{
  "model": "CTC audio transcriber",
  "dataset": "read English sentences (LibriTTS-R)",
  "train_examples": 15625,
  "noise_aug": 0.01,
  "time_shift_ms": 50,
  "input": "waveform_16khz",
  "tokenizer": "char",
  "vocab_size": 32,
  "arch": "jasper",
  "norm": "batchnorm",
  "activation": "relu",
  "drop_path": 0.2,
  "depths": [5, 5, 5],
  "kernel_size": 9,
  "wave_channels": 96,
  "wave_strides": [5, 2, 2, 2, 2, 2],
  "widths": [96, 144, 208],
  "init": "orthogonal",
  "residual_init": "none",
  "optimizer": "normuon",
  "muon_scale": "match_rms_adamw",
  "lr": 0.0031,
  "momentum": 0.95,
  "nesterov": true,
  "orthogonalizer": "polar_express",
  "adamw_lr_other_params": 0.0011,
  "grad_clip": 0.5,
  "cautious_weight_decay": true,
  "steps": 5600,
  "batch_size": 64,
  "epochs": 22.9,
  "lr_schedule": "wsd_sqrt",
  "decay_fraction": 0.3,
  "final_lr_fraction": 0,
  "warmup_steps": 110,
  "weight_decay": 0.1,
  "adamw_weight_decay_other_params": 0.01
}
Rows from block 6, named by matrix and row number. Rows with one number belong to one channel. Each number is 500 + 50 x the weight over the matrix's rms, rounded and kept within 0 to 999. All counts start at 0. Numbers have three digits each.
# convs0: first width-9 conv (model.blocks.6.convs.0.weight, 144x144x9), inputs 90-99, a 9 kernel for each
# convs1: second width-9 conv (model.blocks.6.convs.1.weight, 144x144x9, transposed), outputs 90-99, a 9 kernel for each
convs0.24:437476501500499461497554528505477434488532571577530515473500505487394456527506515559487473497495463437454421472437481470481505463478408467447486556543514507475463526491469480554586542438420446391402446485480443451480571518500548528489481441438514543550518481529544485481
convs0.25:497577566553547502550546443384459462464524543523507491511521537577550523533510448427530533491549543523546547451470412397469479428464562422412470492553569613643595428482532563588573485419459448474494484396354408505576470444436448474455516530548439408417432504486464455521
convs0.26:538532522526505474452433381511500500475452453443444536603524489473454432447465463533581560519508490478490510495492557496439406410482508409430440492469445431534540452472463446456427409426521579567547547612521441425495504478521575523501502492507484468441407428498501457476
convs0.27:507496484434423481539472463454496466469522510491548520430471559529442482502482475459484502501486512556560492534582605592524462484477458424485532540527462460485521559468461516561563504509514543519506477481511521581551451456491505521466449429423448456417448533532479546597
convs0.28:519529554523483475504492512525553598512423433511519528456464462503549547474447451457474509505507507487460479522505548559554582481459424537526529547572436420465438589562535504503536501498542454462467534595564548554559603512464448492477473443420539538543499503492481505539
convs0.29:504535532541543494491483484643541605589507491549531463555468492473460431381386410480469529577567543478494491520511494567518476507517507485468470411452480483557618334361439492499526597620573391440490518483481543518451436466478475455438444472550647521513529483494497482406
convs0.30:530459383387477470455414459495509461421472501465449510467476504503501505542443384497459464535561503480522544472502471475476504492532569489466439511513494467452487516504453438439471495545609509527545608598538571596520537547520458445485492494548576532416389465487428454450
convs0.31:456458413392427460488492456467471506549542456435403411483490498487509547529526475457453419418443455449414425519456425428441405443484534501402416455488478465525525498468498531546538526538567514532515513603590531499471542538552528493455460517529528526438475516524530476384
convs0.32:465543574504480463462472522516531527541590556517490544502449477493535538512488461433458444485510521508505496502471459463509494480414432512444475480583542540507449585561521444449483478497498554489509552577519508556623435444483515512565581563545535473434427484563539483457
convs0.33:452483527538522545532538539505501531504504503552561506527537510514507476427443562535555504460422451497570562499612590522466488495474403427439428448552627558510476592505495516531504497498504428476449384413518551598664488440460526522508528500488505455458473452472475489520
convs0.34:523508456455476452426405395485522451423464483474491548517511529573538558524549561487532505559662639547481483443342446553544436372391492527481442465508477409486526496544565541507522520496480525470467483477480497526560504452422459557554548499475579601563444461461501485547
convs0.35:449443468465474518518502494520440497558595523516519530491514574545569556475475489482500501535518437391459493474441515586547505479496472511505574524542502441410409526465427423466518475455485557444362450534554518535560591552512535569520500501535505521515545551588549539512
convs0.36:411453467498491503502523536457433460530535521488481520470490472473503491495504491511469427448502526510513495450446457433460455497533523415483476440475464501569565427406444465481511536513468480495408435468459429453474408430476504523526530526474486451500533480460460497509
convs0.37:535542582599539511514466419468510551531501466419387508526517468452472543525493473476499509518541530541544502463482482453428471508556498525570498501510523496474540471483529527528487413405448531543557535478505517538518530543520494490486461441527376394445463463527583509456
convs0.38:526511480484446419417490500458529560460434492480466513583596530491452451446470478510472474473488541534525465518579473445496510446431440495442451516488460430418512482446433410377390377449522434471483537541470463450404419436448446502546525437511445491511500475435434433493
convs0.39:515457384376422532565493459586505444415413478504496503509494504522522536533460471488513558558475392424478497337359414523584545551481488481449471590536521500449478504506527477478514494511472512530589592525458444491615466468489584556539529460434616581525462498586555465493
convs0.40:421406506523487496502550493487517442487509535481412316383422463492515498512512512454461458437534607596536517561514490452489550512459462473498575567524501492515539485487455470510530547552525604582533517509519556542553470470481510502450468437439544555485467512492516519454
convs0.41:627561485450455473464523551517460441527501542603634538528507498516542490465470474496504492471429493527542522410463488492541499419449419445475519493526517541568598432462465474455465547601540526485482463466528587518473517567577533450442471509532485498471533544514532556514
convs0.42:501522498491484474540525513468506483507516516532534489530577528465483471485514607529490466443451504504449436487473413569577493485452395589541452479515421448462523506476504530531505499482473546531529506514520568543451511513518481517560501545531435370467496494500475474487
convs0.43:437432450503557559515466449472437473459453426419423458576531518500523486444484412467491487466476534568564549565608543526547496507554517555599534514533506517539450538478461469489494520573639519518555578548450469515536477488492521521587576561505437417417529536512484536612
convs0.44:513569567501451441415431491527578564509495503519549554570542518607582545501513494521617616536496522507462402506454453439416470490423420389441570569471430420516539404428492507486504537554582682589555472511525474497514402419520581488473506511500414459384376403456462404392
convs0.45:503466479447446456479540541415451482541572567549564510495497462473453468496471445525498503536566589557493501451414433457425450494476481578534474478436469505474461508520506453430456470423437506537554530537523514489504451545628569483439500520554524535477461448509616624635
convs0.46:478411425471539557501486484529512520535502480491522541478509448403493524533502464497439430501551522567565579437481491502533508520512483434567670570550516404400465441451461489488491482507490509575509478478511550537443466506554516470541569578608488513526574571508513476508
convs0.47:503476436471519543529585583474454459450510560509502465557521468464460451501573567560514507530535481464507553388427469495504465453485519561497511510563526545517487457462460534630618583543480471558558493536521515485464443413478488551543488437497540493434441483452499514495
convs0.48:602556564519528526530496494499519479437400415452503493492480478456538569539522511588563537542500479440443455552543506483483544560505484474511534501521535483503529447506494402365386429457477492553618572520478508534535462514546530468435456521537549571494427396455454453534
convs0.49:478437478512507469522549549410409436497498499534518543466543541547525492523572605528470463486563571513470445473525543511477440479472554466523519443450502512450403578534496485463513577626638500461482500560587540496489529524499455440490514507485437441478497516522570579563
convs0.50:535537491454471489480475499576556532498462474517577674442498545563532488487461404523514505502478466461470467490494536515536533533496515505572609619627563499431548588625597570519472442413436582528467421509490451459456438444522545443441515476443493548607545477500523502505
convs0.51:514536563532497479467511555531561519534536483484499525564564576583538556605584559479494490537545521477467532510524526473490465443456478578532473483478392375416369421424427472524541572590574473479530591591502504487481427456492508562499491489472486449486507555470460492522
convs0.52:523520515530533508542538524504568543515528514542589613511430435472510532520573567450473464462473461442409434560550538477475512562572519520446464546619542526472512476482510511492491510489443527522486459468480508528567556612595630559465458499537496462482506492482455422475
convs0.53:409432481514530492481480429491451540506422456488520569551513478467532527509497442556600607526453463507516476484468456452483504524477463489483484514573501370397434528517530547504463494526581507556482492508471422473461475468456524567540500533524459461453507534517459500529
convs0.54:522478455462433439505496508425395480476504463504499522446484518514531455547582579577618596552513453461454552481495487491495413446467509486510457514578501506497498528485440441494564631583588459462480496524505520605649378448447483655613528459465445416526561500542570523472
convs0.55:519489464436455458457436442523521566555496459459526533539540586562546510513559530456504536525455491495518583482512463483429473555517465531490493509470447462506546422500573587526531569551532599574454418472519484498429447431441482511500539566516476472499544577525478469527
convs0.56:531550551519547537572573549456437482495461484525573575538524519495457465393351419496490511509528538539491424478491511541571558542546499403435443440454448493466548478519496481477473495513516473515525479475524513465472552570630550490441438480542412431473501461472536523501
convs0.57:491492460455482530538528573604577520545531463435445427502498494453490544487444412428452474527475432387365448525512523526503503499561550580498566555495470497572529551529502442396406464499445540530494472456512462424469549532548498506548530480485463508479490522516588601481
convs0.58:422493523567515510491500511490463475535500456499520552522453457479436445484502514548490459506599586491467517430448540567575526535471488618535447487447422480474434537498485467505488501454474565554574587555458442482488435447457446422466532587511445487470510538512515546502
convs0.59:416443469477501490543467404474441427440493499471432466488530501521536504475552596531523500431447484526514511519543562537473474504503517516486477441505476487476499478502532533505484520530570462480535590600649603499544483446468480520534590590553563501529502472481440451447
convs0.60:519535518500473459484499429525527539520564576519450399477488475458485511473445414469496516534514560543496463500500468531551534509487493548505419543536505472440423530466452450481468451452400348388419448510477441430459439439480498482515556470428480530556516488509532574547
convs0.61:528487451457486515588568505456464520480462441449465509466499474435461495472480511434448483507481481494469487423462499470439522500463557583610529463457501450443541526520477409392418488534547497478388434502525519491504478467475471514522462457464407329383495532533459395450
convs0.62:618616522481492540539470435401491506461465561606541478515504488532555523473450456506509506487466474471482543566537549574576475425377390497468466516553540484510577517542534475479530551534496468499504507540594588542521505526467494491520494483478453457474495509484514493454
convs0.63:498494543545513481492508490435438445522574504451415429563509460492517476459443372496491438469522532491423390640612574551549547494438453456422504500472532562548514500399437504509474505575625594477455475437386438528583468522548523504495449453472567477471564573555559531568
convs0.64:473465485521486498502522606380454493476445460448496523577574550546522509512564586513506496493528521458438439543462461506517470510571550503470463469478507633524531501565571529513508450430446440446472440394378453417430466493521524472466605543439407457518478436438461479398
convs0.65:460464478477491517501455472487445410481507526497481489570569500509496488498469483595514447485554560561573546486441441515572598573535534477474530513461431421430467482434449483517541492497515542520515559513425390455588540510463413417451477515481462505496510533579553548523
convs0.66:528543554553509505476404325505465450473492470450476442627624537477434418452418337522522516553532472463533519463409403444496430517536522481478523547491446530523487504422419556579578495443468562523526515488518602603597527505492485471475480524496431514551528524507536584581
convs0.67:541530511496474477488510538566567486372464498499490491491492501523577531513464434505563567523511524495555633465470520541472356391479464576585533515444435493543517647555495466463489510572603538489446482431370450535630552628491437440470437469474511505596580502510495484461
convs0.68:500479466474435474525516494414431448516566551505484469419395395435479461509521527547528547507454400350395432492515527530476472459477461610557516553511546540511493447421404429453474515524480493553583492453482522523486452467558602607552518484547525492422427497441389411386
convs0.69:557486416404433483556591583564512506504448463442410434497524534518505501563585580478473474451447459440454477509500463509480475521497409489463480457490545612619464543506458428415420460477504544565552546546484450515532607530474477502545563506434383392461541503480467527484
convs0.70:494484461444405441517495445564560494478458562535460476496527525505515461461529538569522506514547547479446487485511594612612581531485477481429449432462595583588558502520533549553547554585576539585556472452490536602593457480489487529588588558528591563505483529524499515575
convs0.71:501481498516458502559530472490450464504472500574575528446481498453461489511460361564517483452486523533539524473427428499524490460477491649649578519569559504528522444417409411415444477497558529455429492533556492453422540547542501495488491510542534490439487503422390414419
convs0.72:535438427451470462502476452472438398422487506513518521441445448479503515540538514411428424465504517500508540473446466475481487536541548488498490468443521584553484538532491465509560562582623675559470437463484508513496586577495441486448474487459485514539529513484425395385
convs0.73:498476557615581558561547478398419456490487519533470443472481428395400463513541562516486465475483474521522493462469478478483446449479412520492459444536636570475465485472493492503520546622651560528514497501504518476498520526502522522547517494459546554513502408432561554449
convs0.74:589631577575576548549537483476489496528496473501513479637638584567524501477466419508470493526507539562520472523512538540505505585543447606508468498536542549510521537525528532500488480416334416493531460436497463446396555552576603680609532511490426476554534487508531461455
convs0.75:506539596602541537542517463559554596613540499493507466449433437446451484488502477397468480468446377376393413465540587584518474463434442562438463539499499501513510450478453486485474489507503533488449435498558578463388522556569512478486473471486513468453508474456452485470
convs0.76:489508474464517501488516550512601540535512482483544566615483488470478430488574597450397475567566511475398392469434479496497500523524470450431491502497460463422454499480494510569504413409477471458487519457449484483522475496516557557531527548558458484489486536512466485516
convs0.77:483477431459534555574649601437468510513533567550547492479465499499499534549498495519501464480493513521551596488431355335437477451379410513495483447511604490401415504517544548517486461459454510498491473446431501466424546594540495475503445472511562494491516506497550488433
convs0.78:425387410472517530500479488568520503492485479452486559538564547569526487475504518446431416392399470475466463526502489513589644634573514476505438428493571581549542460430421390392394426491572467424466492471493555565559437503501457477436453503495501544565505512536536478504
convs0.79:452437438438477516507567581515453404450466502545563555543519458430439458478496579535524533520520540557491530480450440435404390390417407562551523436392382337366414545452433436432463476542556484537638677641558518497489545503521497501529478452469534494444451453478487518487
convs0.80:534548482407435473458481467456507549541531481385425519614559522507501434454488452546526515486474504520499431446494489378366408528605496471455426466507503460490514509471470502526516542550540390448438440546601550482480521513492473511477404416537545569547492473452538497512
convs0.81:463483546526520535526482464494537449423435473497513533454465462460492525493501561446478461467466498520525498593593515559634536480448438492625555518589510480533523527531518481496512541505426437482463488559556497520672509528499428524537450399417433475519513545515471471467
convs0.82:490479473539514533565523494493425427490511522531462392469479524524503539522537512581549576478458518517501545474517518474488481488519491429408428487477350440483404480483474517539513481459474517480462521503498518504449504509493513553525572545493489446447507593513426452564
convs0.83:510497530550497494447485521573524465518450403494514510628571531499497477491520529458479497494450444471487511470494580583518507458494479509538536489485543565519493442438429453468539557553530578568542484455485534524518534554454446490478507495491463537564508448383485507484
convs0.84:495532535562543515459439452474414479490462439436476472428456491434454527541514493405486535483477504504493531497557560540494491499496523432441477562560510514550482562534510536524486490504494581527552607593564506478429524474458497554497499558541486471549542619617556558586
convs0.85:438471469520548526509498488388476495472460497486457530694674615552521491418428487400447500517528507483537527653574507483531526531523529446493528488499523508482461447487477479525533549482503549541504470461421445472484542513508538553553509490475465464472476513535538486497
convs0.86:410474550549504531566556532465517499479491552511470472478480467481509536517548520439462508520536516523512526501470421387424516594592574497509440433419357389459470520488480465487497450441540507548497446524543511492474486477513498490509492530496540552472390448515554502505
convs0.87:480477459466555599574522492552558534462472504542546522416460435425488538520488439445505476443422436503523511537596527498455433520535506573529536497574486446521582524528517464446459512481465480503503497524468440434438554529544474471482538502474589529508475519562565525454
convs0.88:479470510502474432450534603433485496499518548514463480507493487524498437467472432488512485517517533468451519570558517532540508476447428520522505504511528495540528440453461482436447454468458522520566585554450419474440577572563481454475430473505521442434512538574519503545
convs0.89:447383375462501486511496574577538513468494492479538585460413439526578533533477500518485506511466487517483491549520491483492488461433419503522507524519484518479517506532551512440438466466505478477490480479523562626611548590575493484454428481605516424457416441543530570540
convs0.90:522476502508446427464485440534613601516491431415437461460377396485565506501453518522547517498527586557489453530476458451466545527453471442463462459491481458525535440477484472489509498558565473409426519550521521518565493511459492545515540568520427499535565500477457491527
convs0.91:513511456443404463505549509527533512537552546521501537494479457479463482486492438508546568563484482532549502498463473537491469483547502384470510438436512528516517451467494530571570527513415558547501483572597546520502478577570489477533554457501435473521531504446454511644
convs0.92:458573615514458464475472437482539624586526483478471432420478536523515470415362349467483545578546508505492448486532514454465467528550508588577552490473513558526501571554509461440501535576574546523535520471465433392388520520556528480446449479485420422473568559553545532485
convs0.93:586477450485560563507475482573521474437439499496474459475459500538477426465511450499509503526512445469519451522450444473485458471516496488415437469580589584572519520477420457530553498447467519496485503498440473499497515475443451493547526541593569526492439464476475515487
convs1.24:354450510548551494437555643594633604508424423507555514614583554514472456483487500500508510549566553496494515472474507526457435507515454408455466515509456467557584512531580547454475434421393520448407439461472490482485501525525480487522581572439499441475481462494494521564
convs1.25:420413445448500534520477409455481476435446475509477497540463415479481497480436397473464504560510491505566571507515564593609582543476435530523472502584614566527490487468460442432477500512534427482461433448478509505503588510457444432461496458423467501506521519545475434502
convs1.26:476478507544541514483467543503460464523521486450504570426449431420452454505520573611602548451445482383400480574488384426469470476483563491481466464536537498476539497534532452439480465445455565502459488521510493521533480408469492414348336429458411468522536492428435428456
convs1.27:520540524512520477419370407434498520509517505481442437466523545518535512476437425412438451504482476472444379500522512521518475549581506410494512485547550559485472465378482537515524561496479470525492414402500554486434473454476524522509515502466439407417476475451421411472
convs1.28:526487479411385401446449455542509551530490517543487443541561551542489495508539571553500477445420481508519549478467491506490483491519501477460450496482495448482498543540540478421456475448417566598567571511462445495543478489474459465473486466459534533503457484492475464459
convs1.29:527508445374405413353362397483495460453484511499465447413453468522536492501517494482450468460493493490563604556548484464454495547517444483439438440448447468523484548631591520477501541524497463445448505544585585546476496457464394420455480573627497537615548496533503497546
convs1.30:481486483471441447462529573473517551548542533512464449556564540467399397412458511565501453415433523554545528426378423510577509440390433421490487471452448502500519531577550513551589599545507470458529552533514495485489483571566475474474475524519549558535476492504478421379
convs1.31:506446411421459535543506447392404445456489531602612590519528586568523515519560582482434408446463453438454509488461472497536538530509491525490493518480471514552511539537550572590525489494556573516499486486488465479478476438449478470450461491533522542540543531517492461500
convs1.32:459472474455443483506504471387454506526521548525505516513437448519509497519503481491501426400421448440459499537560504505509481495516494494481472513564494432455481487486480471406407466482483523464458497540578565558535621566508491495488465473488540562551554427373456540529
convs1.33:460460463455448476497499518569576555536572598538484452512462474505522535521472441429488490497487491529611623421493486470460447515578542456428454559599610606585533537549553537481479495508539528521498468473496488479537626593559561530457436451429478450497496463521506517526
convs1.34:534521535551536529477474429458478496449387415451469472484435407467515480501530503583591515522584588555534558600495479482503458407460538577573524483457437482503507497517536497443494549573558518461440471530534514509511508487496461470496465441474547584558514523553481463512
convs1.35:559527506407445456492517532334479504475524443456455476512530442454493476434422461498610566486508520551568593577580580508433404468567624475499511433480550510504516532471492432457472465455508609569555493442428393369447435481530511492489552563562434366429513527510528478479
convs1.36:365347390501519492492514521531505441426407445501493472500507463387427526544493474537558476436420432500529540466566560506447450453464504414424475509488507513518503544580529488459468427427444534498410406476489483531503572524435441489469406428414416421476517500536531540525
convs1.37:555556507439457493533520559547544488486527500449444452485490520505495477482482508383418407430484477458461451597540538554554502421406428542534497507503493528565545482510515516496490474464514485481484515539538535498470532487530542557533518523522437425468512543533507463408
convs1.38:477466430462516524515557591478486467496528493433455518489485499531536520499449477519486455399411471473498504550567474466470523535484525503469482447466521507471504411473493440484527504516492469472490499538498471456454448433446478434415504513509496500470464518548510473421
convs1.39:440503552535492447449515573494407413483503536525537520497390422449453425439441461482550517497475416454486502452462486479452495546572556513560584564531486574580546483401399436522547561521491549449440538573539494483447465486549568534443482545607513496521512531560578552490
convs1.40:525547476430488555565547579495505477428465532542514425560552519456459466482447427475503481436443483497473436525521510489508543561527503472510529543553508522495469522520519524532523482436401464496490470487508477490496551543528537508542494394419486449489526552572535521530
convs1.41:576508494508526482468484536537539510476535563520457435505491496541537518515491534482504492471502510504468476399395426511524485537514456497484515473439461507516506527583558495578685670585482540535497518541557589531438482417526528487432464508497402417357367498594514467485
convs1.42:527519466459505565561577556546547520491479465461440499475471458474451449404454491471470487498534669585527527527506513543547538522497469434463448468470494424447521583621591598523563530503448481527516460503534439447480547574496493547526468466435457476515453416530574454459
convs1.43:408481518536543475471466478590587530507468473522529549443486525504459454504529504442454495487506499494491443417529589568510500479378437568520484407437455502512490490517550572551539545537489628574491444446460450447488502498428489527511570595528498498477469510521504487521
convs1.44:374406436470545595623587528496500522493467496540524520521527532463471483466402459477545541491511489521542524497522521532528535539526475480501465485505500488475560527511577573487453497513511607492485559548482573614619569534472443484515490520584443428416452453486499555591
convs1.45:477447438449438458565544461456456505522497515521436387548452435421429461452504456525495523569523517539579636468451413393423453519535497460444466484429402442460498519559577559504448493491487360438491548539496468535546512525540511496486504568559474558529514546536489488446
convs1.46:533489486504466400422468506475465467514455464484555523480536552468399464505503476482517531590522469468448488458475470456488467489565495442429500527527567622604605438502524528518449457495474555518562576483430496547546515545484509487484528504497572583516550599618510414377
convs1.47:571551532557536546601540459606572490528552530477469414606603525475417394362443487502433384433441450484479398571575563526495506515499483433490569544508561490455422532597609580509442493553527493540547547494523490443428494488547592462470473440483502450416377425494550564459
convs1.48:401445446495558552529523544510522489458491542534523490579507458437460489462445473448487548522481503543583563493456475541560522531546558510540513520528524485492519524572565521510483515502475531565513445450476451447511505499484496486473513484472436470453437494563517463465
convs1.49:562497487497493502496487478406443446472481492483517479514463453472480464461480533478476511515499506518508511571506496499508566529523619442479518493478512533508538484473432452518540532531503526528523489505528477438481473464543515462509567586553455532519489485507554586597
convs1.50:496504486477492479443498565517555538528535536556557529463488481457478499498489490493469450517601571501500525573540551554483418387456508501485449417408425439493473528476447458508495456474516371435472479434444459439459496502533516445481534512455568525486456412409466519560
convs1.51:464472521565551528490501457503518498518507484502539544489422466526509457440508555459516530511499455396394409556520510493489454440476476495513483497492495479448430511499489502584640617598612618601548505460465458436430530560530481493571594497510558492482503538539516511472
convs1.52:426452526562567523504515524480507524540547615593520403568542501468475530538537534451459489512531514488493520466493515462436489566646665454548546526587501368380448374501563605603523463467469461466443353349401444437454542556534487497554555526542455476527584590533471434466
convs1.53:493487488462415398401479520535480448469498543538484504487447483548551471479521554504464478488494456425516488584580556515500449436508517509467464507550513473525542533464448495570525481430435564525515510493485475477499539466428450522542440457528558472504575636570467450464
convs1.54:447453463452530503472487497543560549526414402478521570462484404421408395394567677428444480548558524530505527497505493504580538502496467498583553560519482419477521384450529490474456455517537615534476460450538527466447503516518512467402433470491462461427471432473536486501
convs1.55:577523452442505504464477484565544522519487492516486472518498508470479546579609610536456363431511538523511541479499553495461437523565493502426398396399362445490465490470446449534617568523525529491528508494488469473474385446452433469468499525559511506471477467464483532546
convs1.56:559532521499506517514522532399417426410396424437499574486520505493530568556558573431443429429449498478430420517539515522574599548451412512553509494518581619655600508532534532524567578566526493505459418419458496495525513482495530496495473483476492482475522551576540510487
convs1.57:448445482443445493498486499543487514493496466477484485540518417432502480445473430558567554522536541496485467500451499557560503489500503518538516514558602588571567480454423431471446416421474474485514528533454420432441606581505469535532524478449435458519518503532580562461
convs1.58:511470409438484527526527522316377443511577545536538542532536515510505486429428454494490448433456491503536579504465462536593640611526465534500485508485496570547493487460448441469415410464507566540436407396425504537561493463481517514572547465500503552507474462524484467505
convs1.59:501493470427477553574500470482541524481493491493457515506534469500514527481417385464491416450492547608555536558522519526570547496471477546461392485520479463562539462453460473496520548508492579477504544518500465434459478410446469458470482479434574525505500439463490539497
convs1.60:506498511521484453508525525525503478519538542507517509483507564502474463491476480508530594593507479474509519485446521538466457486558584603533530533537537473399457506502438437416479538520498513513519588561500495518512534532530424391372425441524515509477479493507580596529
convs1.61:565546514528462468521545562475471469474483507545517537425439485479492498514547581572572543534531524491442506537610589525550504471462519368477529521439424425444439519507487448409439528597564625571579558483522550549593415441440470462504569461339448452443475478561634606454
convs1.62:435488501466442450486539534499499464515519534543480404509455450487548519514476449427455443425461480480515557516534495462412418510597581576515470483530534522456406507490459442426494524541529518483467507551580557538536627575515522524491481423392555502446420426464478497530
convs1.63:484540523512501507507517538472428491532513516525533521488510537570532580606586549480423459497535506492561561464444402458449438437400386433444473467441421325318408493485439462607634544464417551492442486458420466498529505522478499521494408450543512479459503576517399389480
convs1.64:481539536494516508492516512398427517561590571581598568425411449493415389468526548463480486465430505518484409560583533554583577531474475466552554514509545566528460576540529516533502463441536471460442467532591564472420525474488506496449469503426497552488443437434475512484
convs1.65:422461462450426420436460467478486463536564473423477533518459460491529541517462435542604562498462480533512534493449461539585534471437408451460473482476510478544622471479526596667595471479579568544546490481466489452445551502446426439477492559598487513528537484503535531490
convs1.66:496477484511540513439406436466491541530456417496498490490488455429454418380473504474530591597516485540536501478533548565504463430430479515509509506487489455436518593545522411379384435475513383442488514501531582578545484510459418451479454438453522534490506550500458444449
convs1.67:562516492468449449494498460473470481464498514550569506466486450477495473458466493557502406417436386365380450453479460423445479391444538433438418438520507469462502329340394472575637524508466544490495536506461497498515506551474451503522563579598494503424397539578523502486
convs1.68:447429419443479499477464471462447427413429480507515567443504475490535551532505549527507511457392445484440463576501487527572561500495567452425436453477484507462484480531565529469473497502557505546528489494555588558567459470498536514501516481524544572566528553506485514501
convs1.69:584523498524557547517549646566549542584547466477446406495494498476501601598543514566538549539531551489463456458513548528468479507430413496533476411451446444479531486467497520501451444485502372458544515488501538530517501561530494458480551510457584504486522527459452483454
convs1.70:446413453467512506490517588467470481455432441396417437536527536488456438425428442447471496500532505456487500547561544517479457474470492476469491474479478426367405462419431446480506496437439441398402471469464515506458614537456446483507430443460361397491524500528533531540
convs1.71:565548463399494571605580541522546514515536541494472470556511457375403486553577579431440451487527486503543575436420436504510541625617521450516527517477476532622646471525510482491477483477489531539558547512491499574583420496513504509484482501459478458446445469424446504531
convs1.72:517439368408462510531524477443448462484454467499535570467405391409448442464490522574462403443468471517518517512440406417470496497574561454481454395418495508475452572499481504528575581567525431440420452475508538533465441498525539574575578581557384498536499485434412486560
convs1.73:551539507483503521569557532604610544492449492505506466463520494485504521507509595454498475481513573546507479502500501466461453444468504484500490433439540584590541444431495515504531472486589562543558531467445493524520556519511503484479477502610610592506451406395463548531
convs1.74:607512422394421493485492465381451488518575574584510443519526523484496532548506426510468461510476461436403403494461448477473511538531439580528477481458444429397432547522485471468483498475457519550545491464477428432443456497477462465485543504566418383415443433419376389485
convs1.75:507571561529528542530508464597567542518466470461397428572634602547492469447466421516517553547473519584643636469451452510537486422436494471454443448438444434464484565522507496506502486500508579553510515513522513493482539513490520520454471483464526508471478502512558573543
convs1.76:488494487417418454491509564525503518573574470485467382562545474434443523506455402465528635620575518509477552470473533475466499440435573463472485481458537568523513524483447436466465432453502543535572584518514485432382446449460418478502446478549515521588667578456421425481
convs1.77:488511551534524533547622620450424446510542519470408452482431460469455461488469464562505457462475436467580600515527561531450486565572506451372492586562537522510478476482466491473469479561591487499540485412437471406450488447495401370459510509527508441426396451480458479508
convs1.78:568587599549506509476489523439486471456465548545506465492470420366415451524547590595570512473490526543521499446467500525498483468504589551462430436464464499512423609613569540523516519505495497446435463492515543547574500503524548548539529507536424443470512533542495484471
convs1.79:480505553597594552528531547530554547545554582615600613569560510479495544554503482536572543497461447446480497434463465445411385404434432495476493489504494504563577557542500446457463501524545478481479457414440471448453462497556526487451479518525515483456475512475432481523
convs1.80:504580545512502549540477432486459434435485521509497484495555517465432466463480489534504508504543561566627626437470494503517522466481469542535514468495527521462466509529506467431479511530538486524540538547520529535530501409368424473477521529459510577579504471526538488471
convs1.81:419460503428417502532530576523492496459463507449414403506494457476503493491512514467506524525533535475472495461468479469473498502540609515538544567510442403438464518504463476454437426445490502461502516492427415414421560543540525498515513522490472523469493553537503496512
convs1.82:550513547528510505529634728512455405536595499492470561468479405459512500495515577467506506494461458464456468461526573477475497488489474589551511514514448434431507550560575512450418429446506520465434453434422397402434496584550472446459505522474463472512470456489496549561
convs1.83:483433402426493505494459519513487488548554543508533567472520546537534518424414435547506472485555537554600601457468468497557608554547529592615547545532469450479532584522473493494523527450436448438426421408497589596575471461528526494406458539535513500593613462434526561586
convs1.84:365418446450462505533552509461468493535525484479459449540526504431399413492481427466478470456451522530471445490485475479511466471524552502544545519452481518494487465492493443458452499491493462457500470462426464528582492451414423446496527587620444506505499494450472479385
convs1.85:497486504500488526525523551511489435435500512488470467494507513549580513459439367470511542542525515482473473473512486486498513496476513486432491519551525461428422575570562503495531482459513540512553585530542537589539480480501573545444415458475483485530500447475492457483
convs1.86:598575567479487535545530478412438461455457529525502530496489497491477489450420454490482502523526534483448472561582483486466445444431395524478507506461448485509549586539472475492496507520520502523565543515497500472460448495537514526481472479541496512544585607566530497443
convs1.87:410472542547530491480499548528498485422435480511483453597466475568578499415389469624553482412445446377353417464496581559498477508572619558505486551635574506539493494471476452486527561487424483404434514546527493505460555482467456522514583651583420447463454452446464489473
convs1.88:490529520464472468488467467437504506480533555490486546478483484462475496508493537504484476488504517486496567514495489465459487517540633548582598575553494495461459536518450432487485487542577581559456444516549531480517498458443457431540565572591452429428487512507436479520
convs1.89:473473465462495575630599529331401546570490441523580527557567533512525512480423427510493510532541546576539540507494448496556555472518656486542570552501461495502502521481474516541557603576506459511527511539562543465487447473538553523547483412476537531435380396497575548470
convs1.90:540573525511540519534531532526521534562539484451483525533518504457472488528539537530486471521518488456410418540508513514537447463482486558554527517550537495482509430408423447474526536558536395402500531459430423429450496524481497506491492467419472465499538584548461464400
convs1.91:452508534532539535564514456512472453439491522447472488516518535475478474440427442534558576491474496409392472609514421449508494495522568449515485424490537524486442540549512514511502537591627531557513505515549495481545497512525500472489496468454537546552536460384449492457
convs1.92:519520568558488490464462491529521523508490562563505486576618594504431456414460520439509566531488539606579553441483442464478465414460485445581543505462394464517612413474479454474517514465388367412437461500529472434510509650584534465445507531454522532502436460550546506599
convs1.93:474501501534544561531493488532588583534511490438436530514514523538582550530466430429463504519474449460449421462420457550545459451467461511462477524510507525543571573546493494499555550466448541510483506577504484552561608540506551516450432451436528533535550490464459433420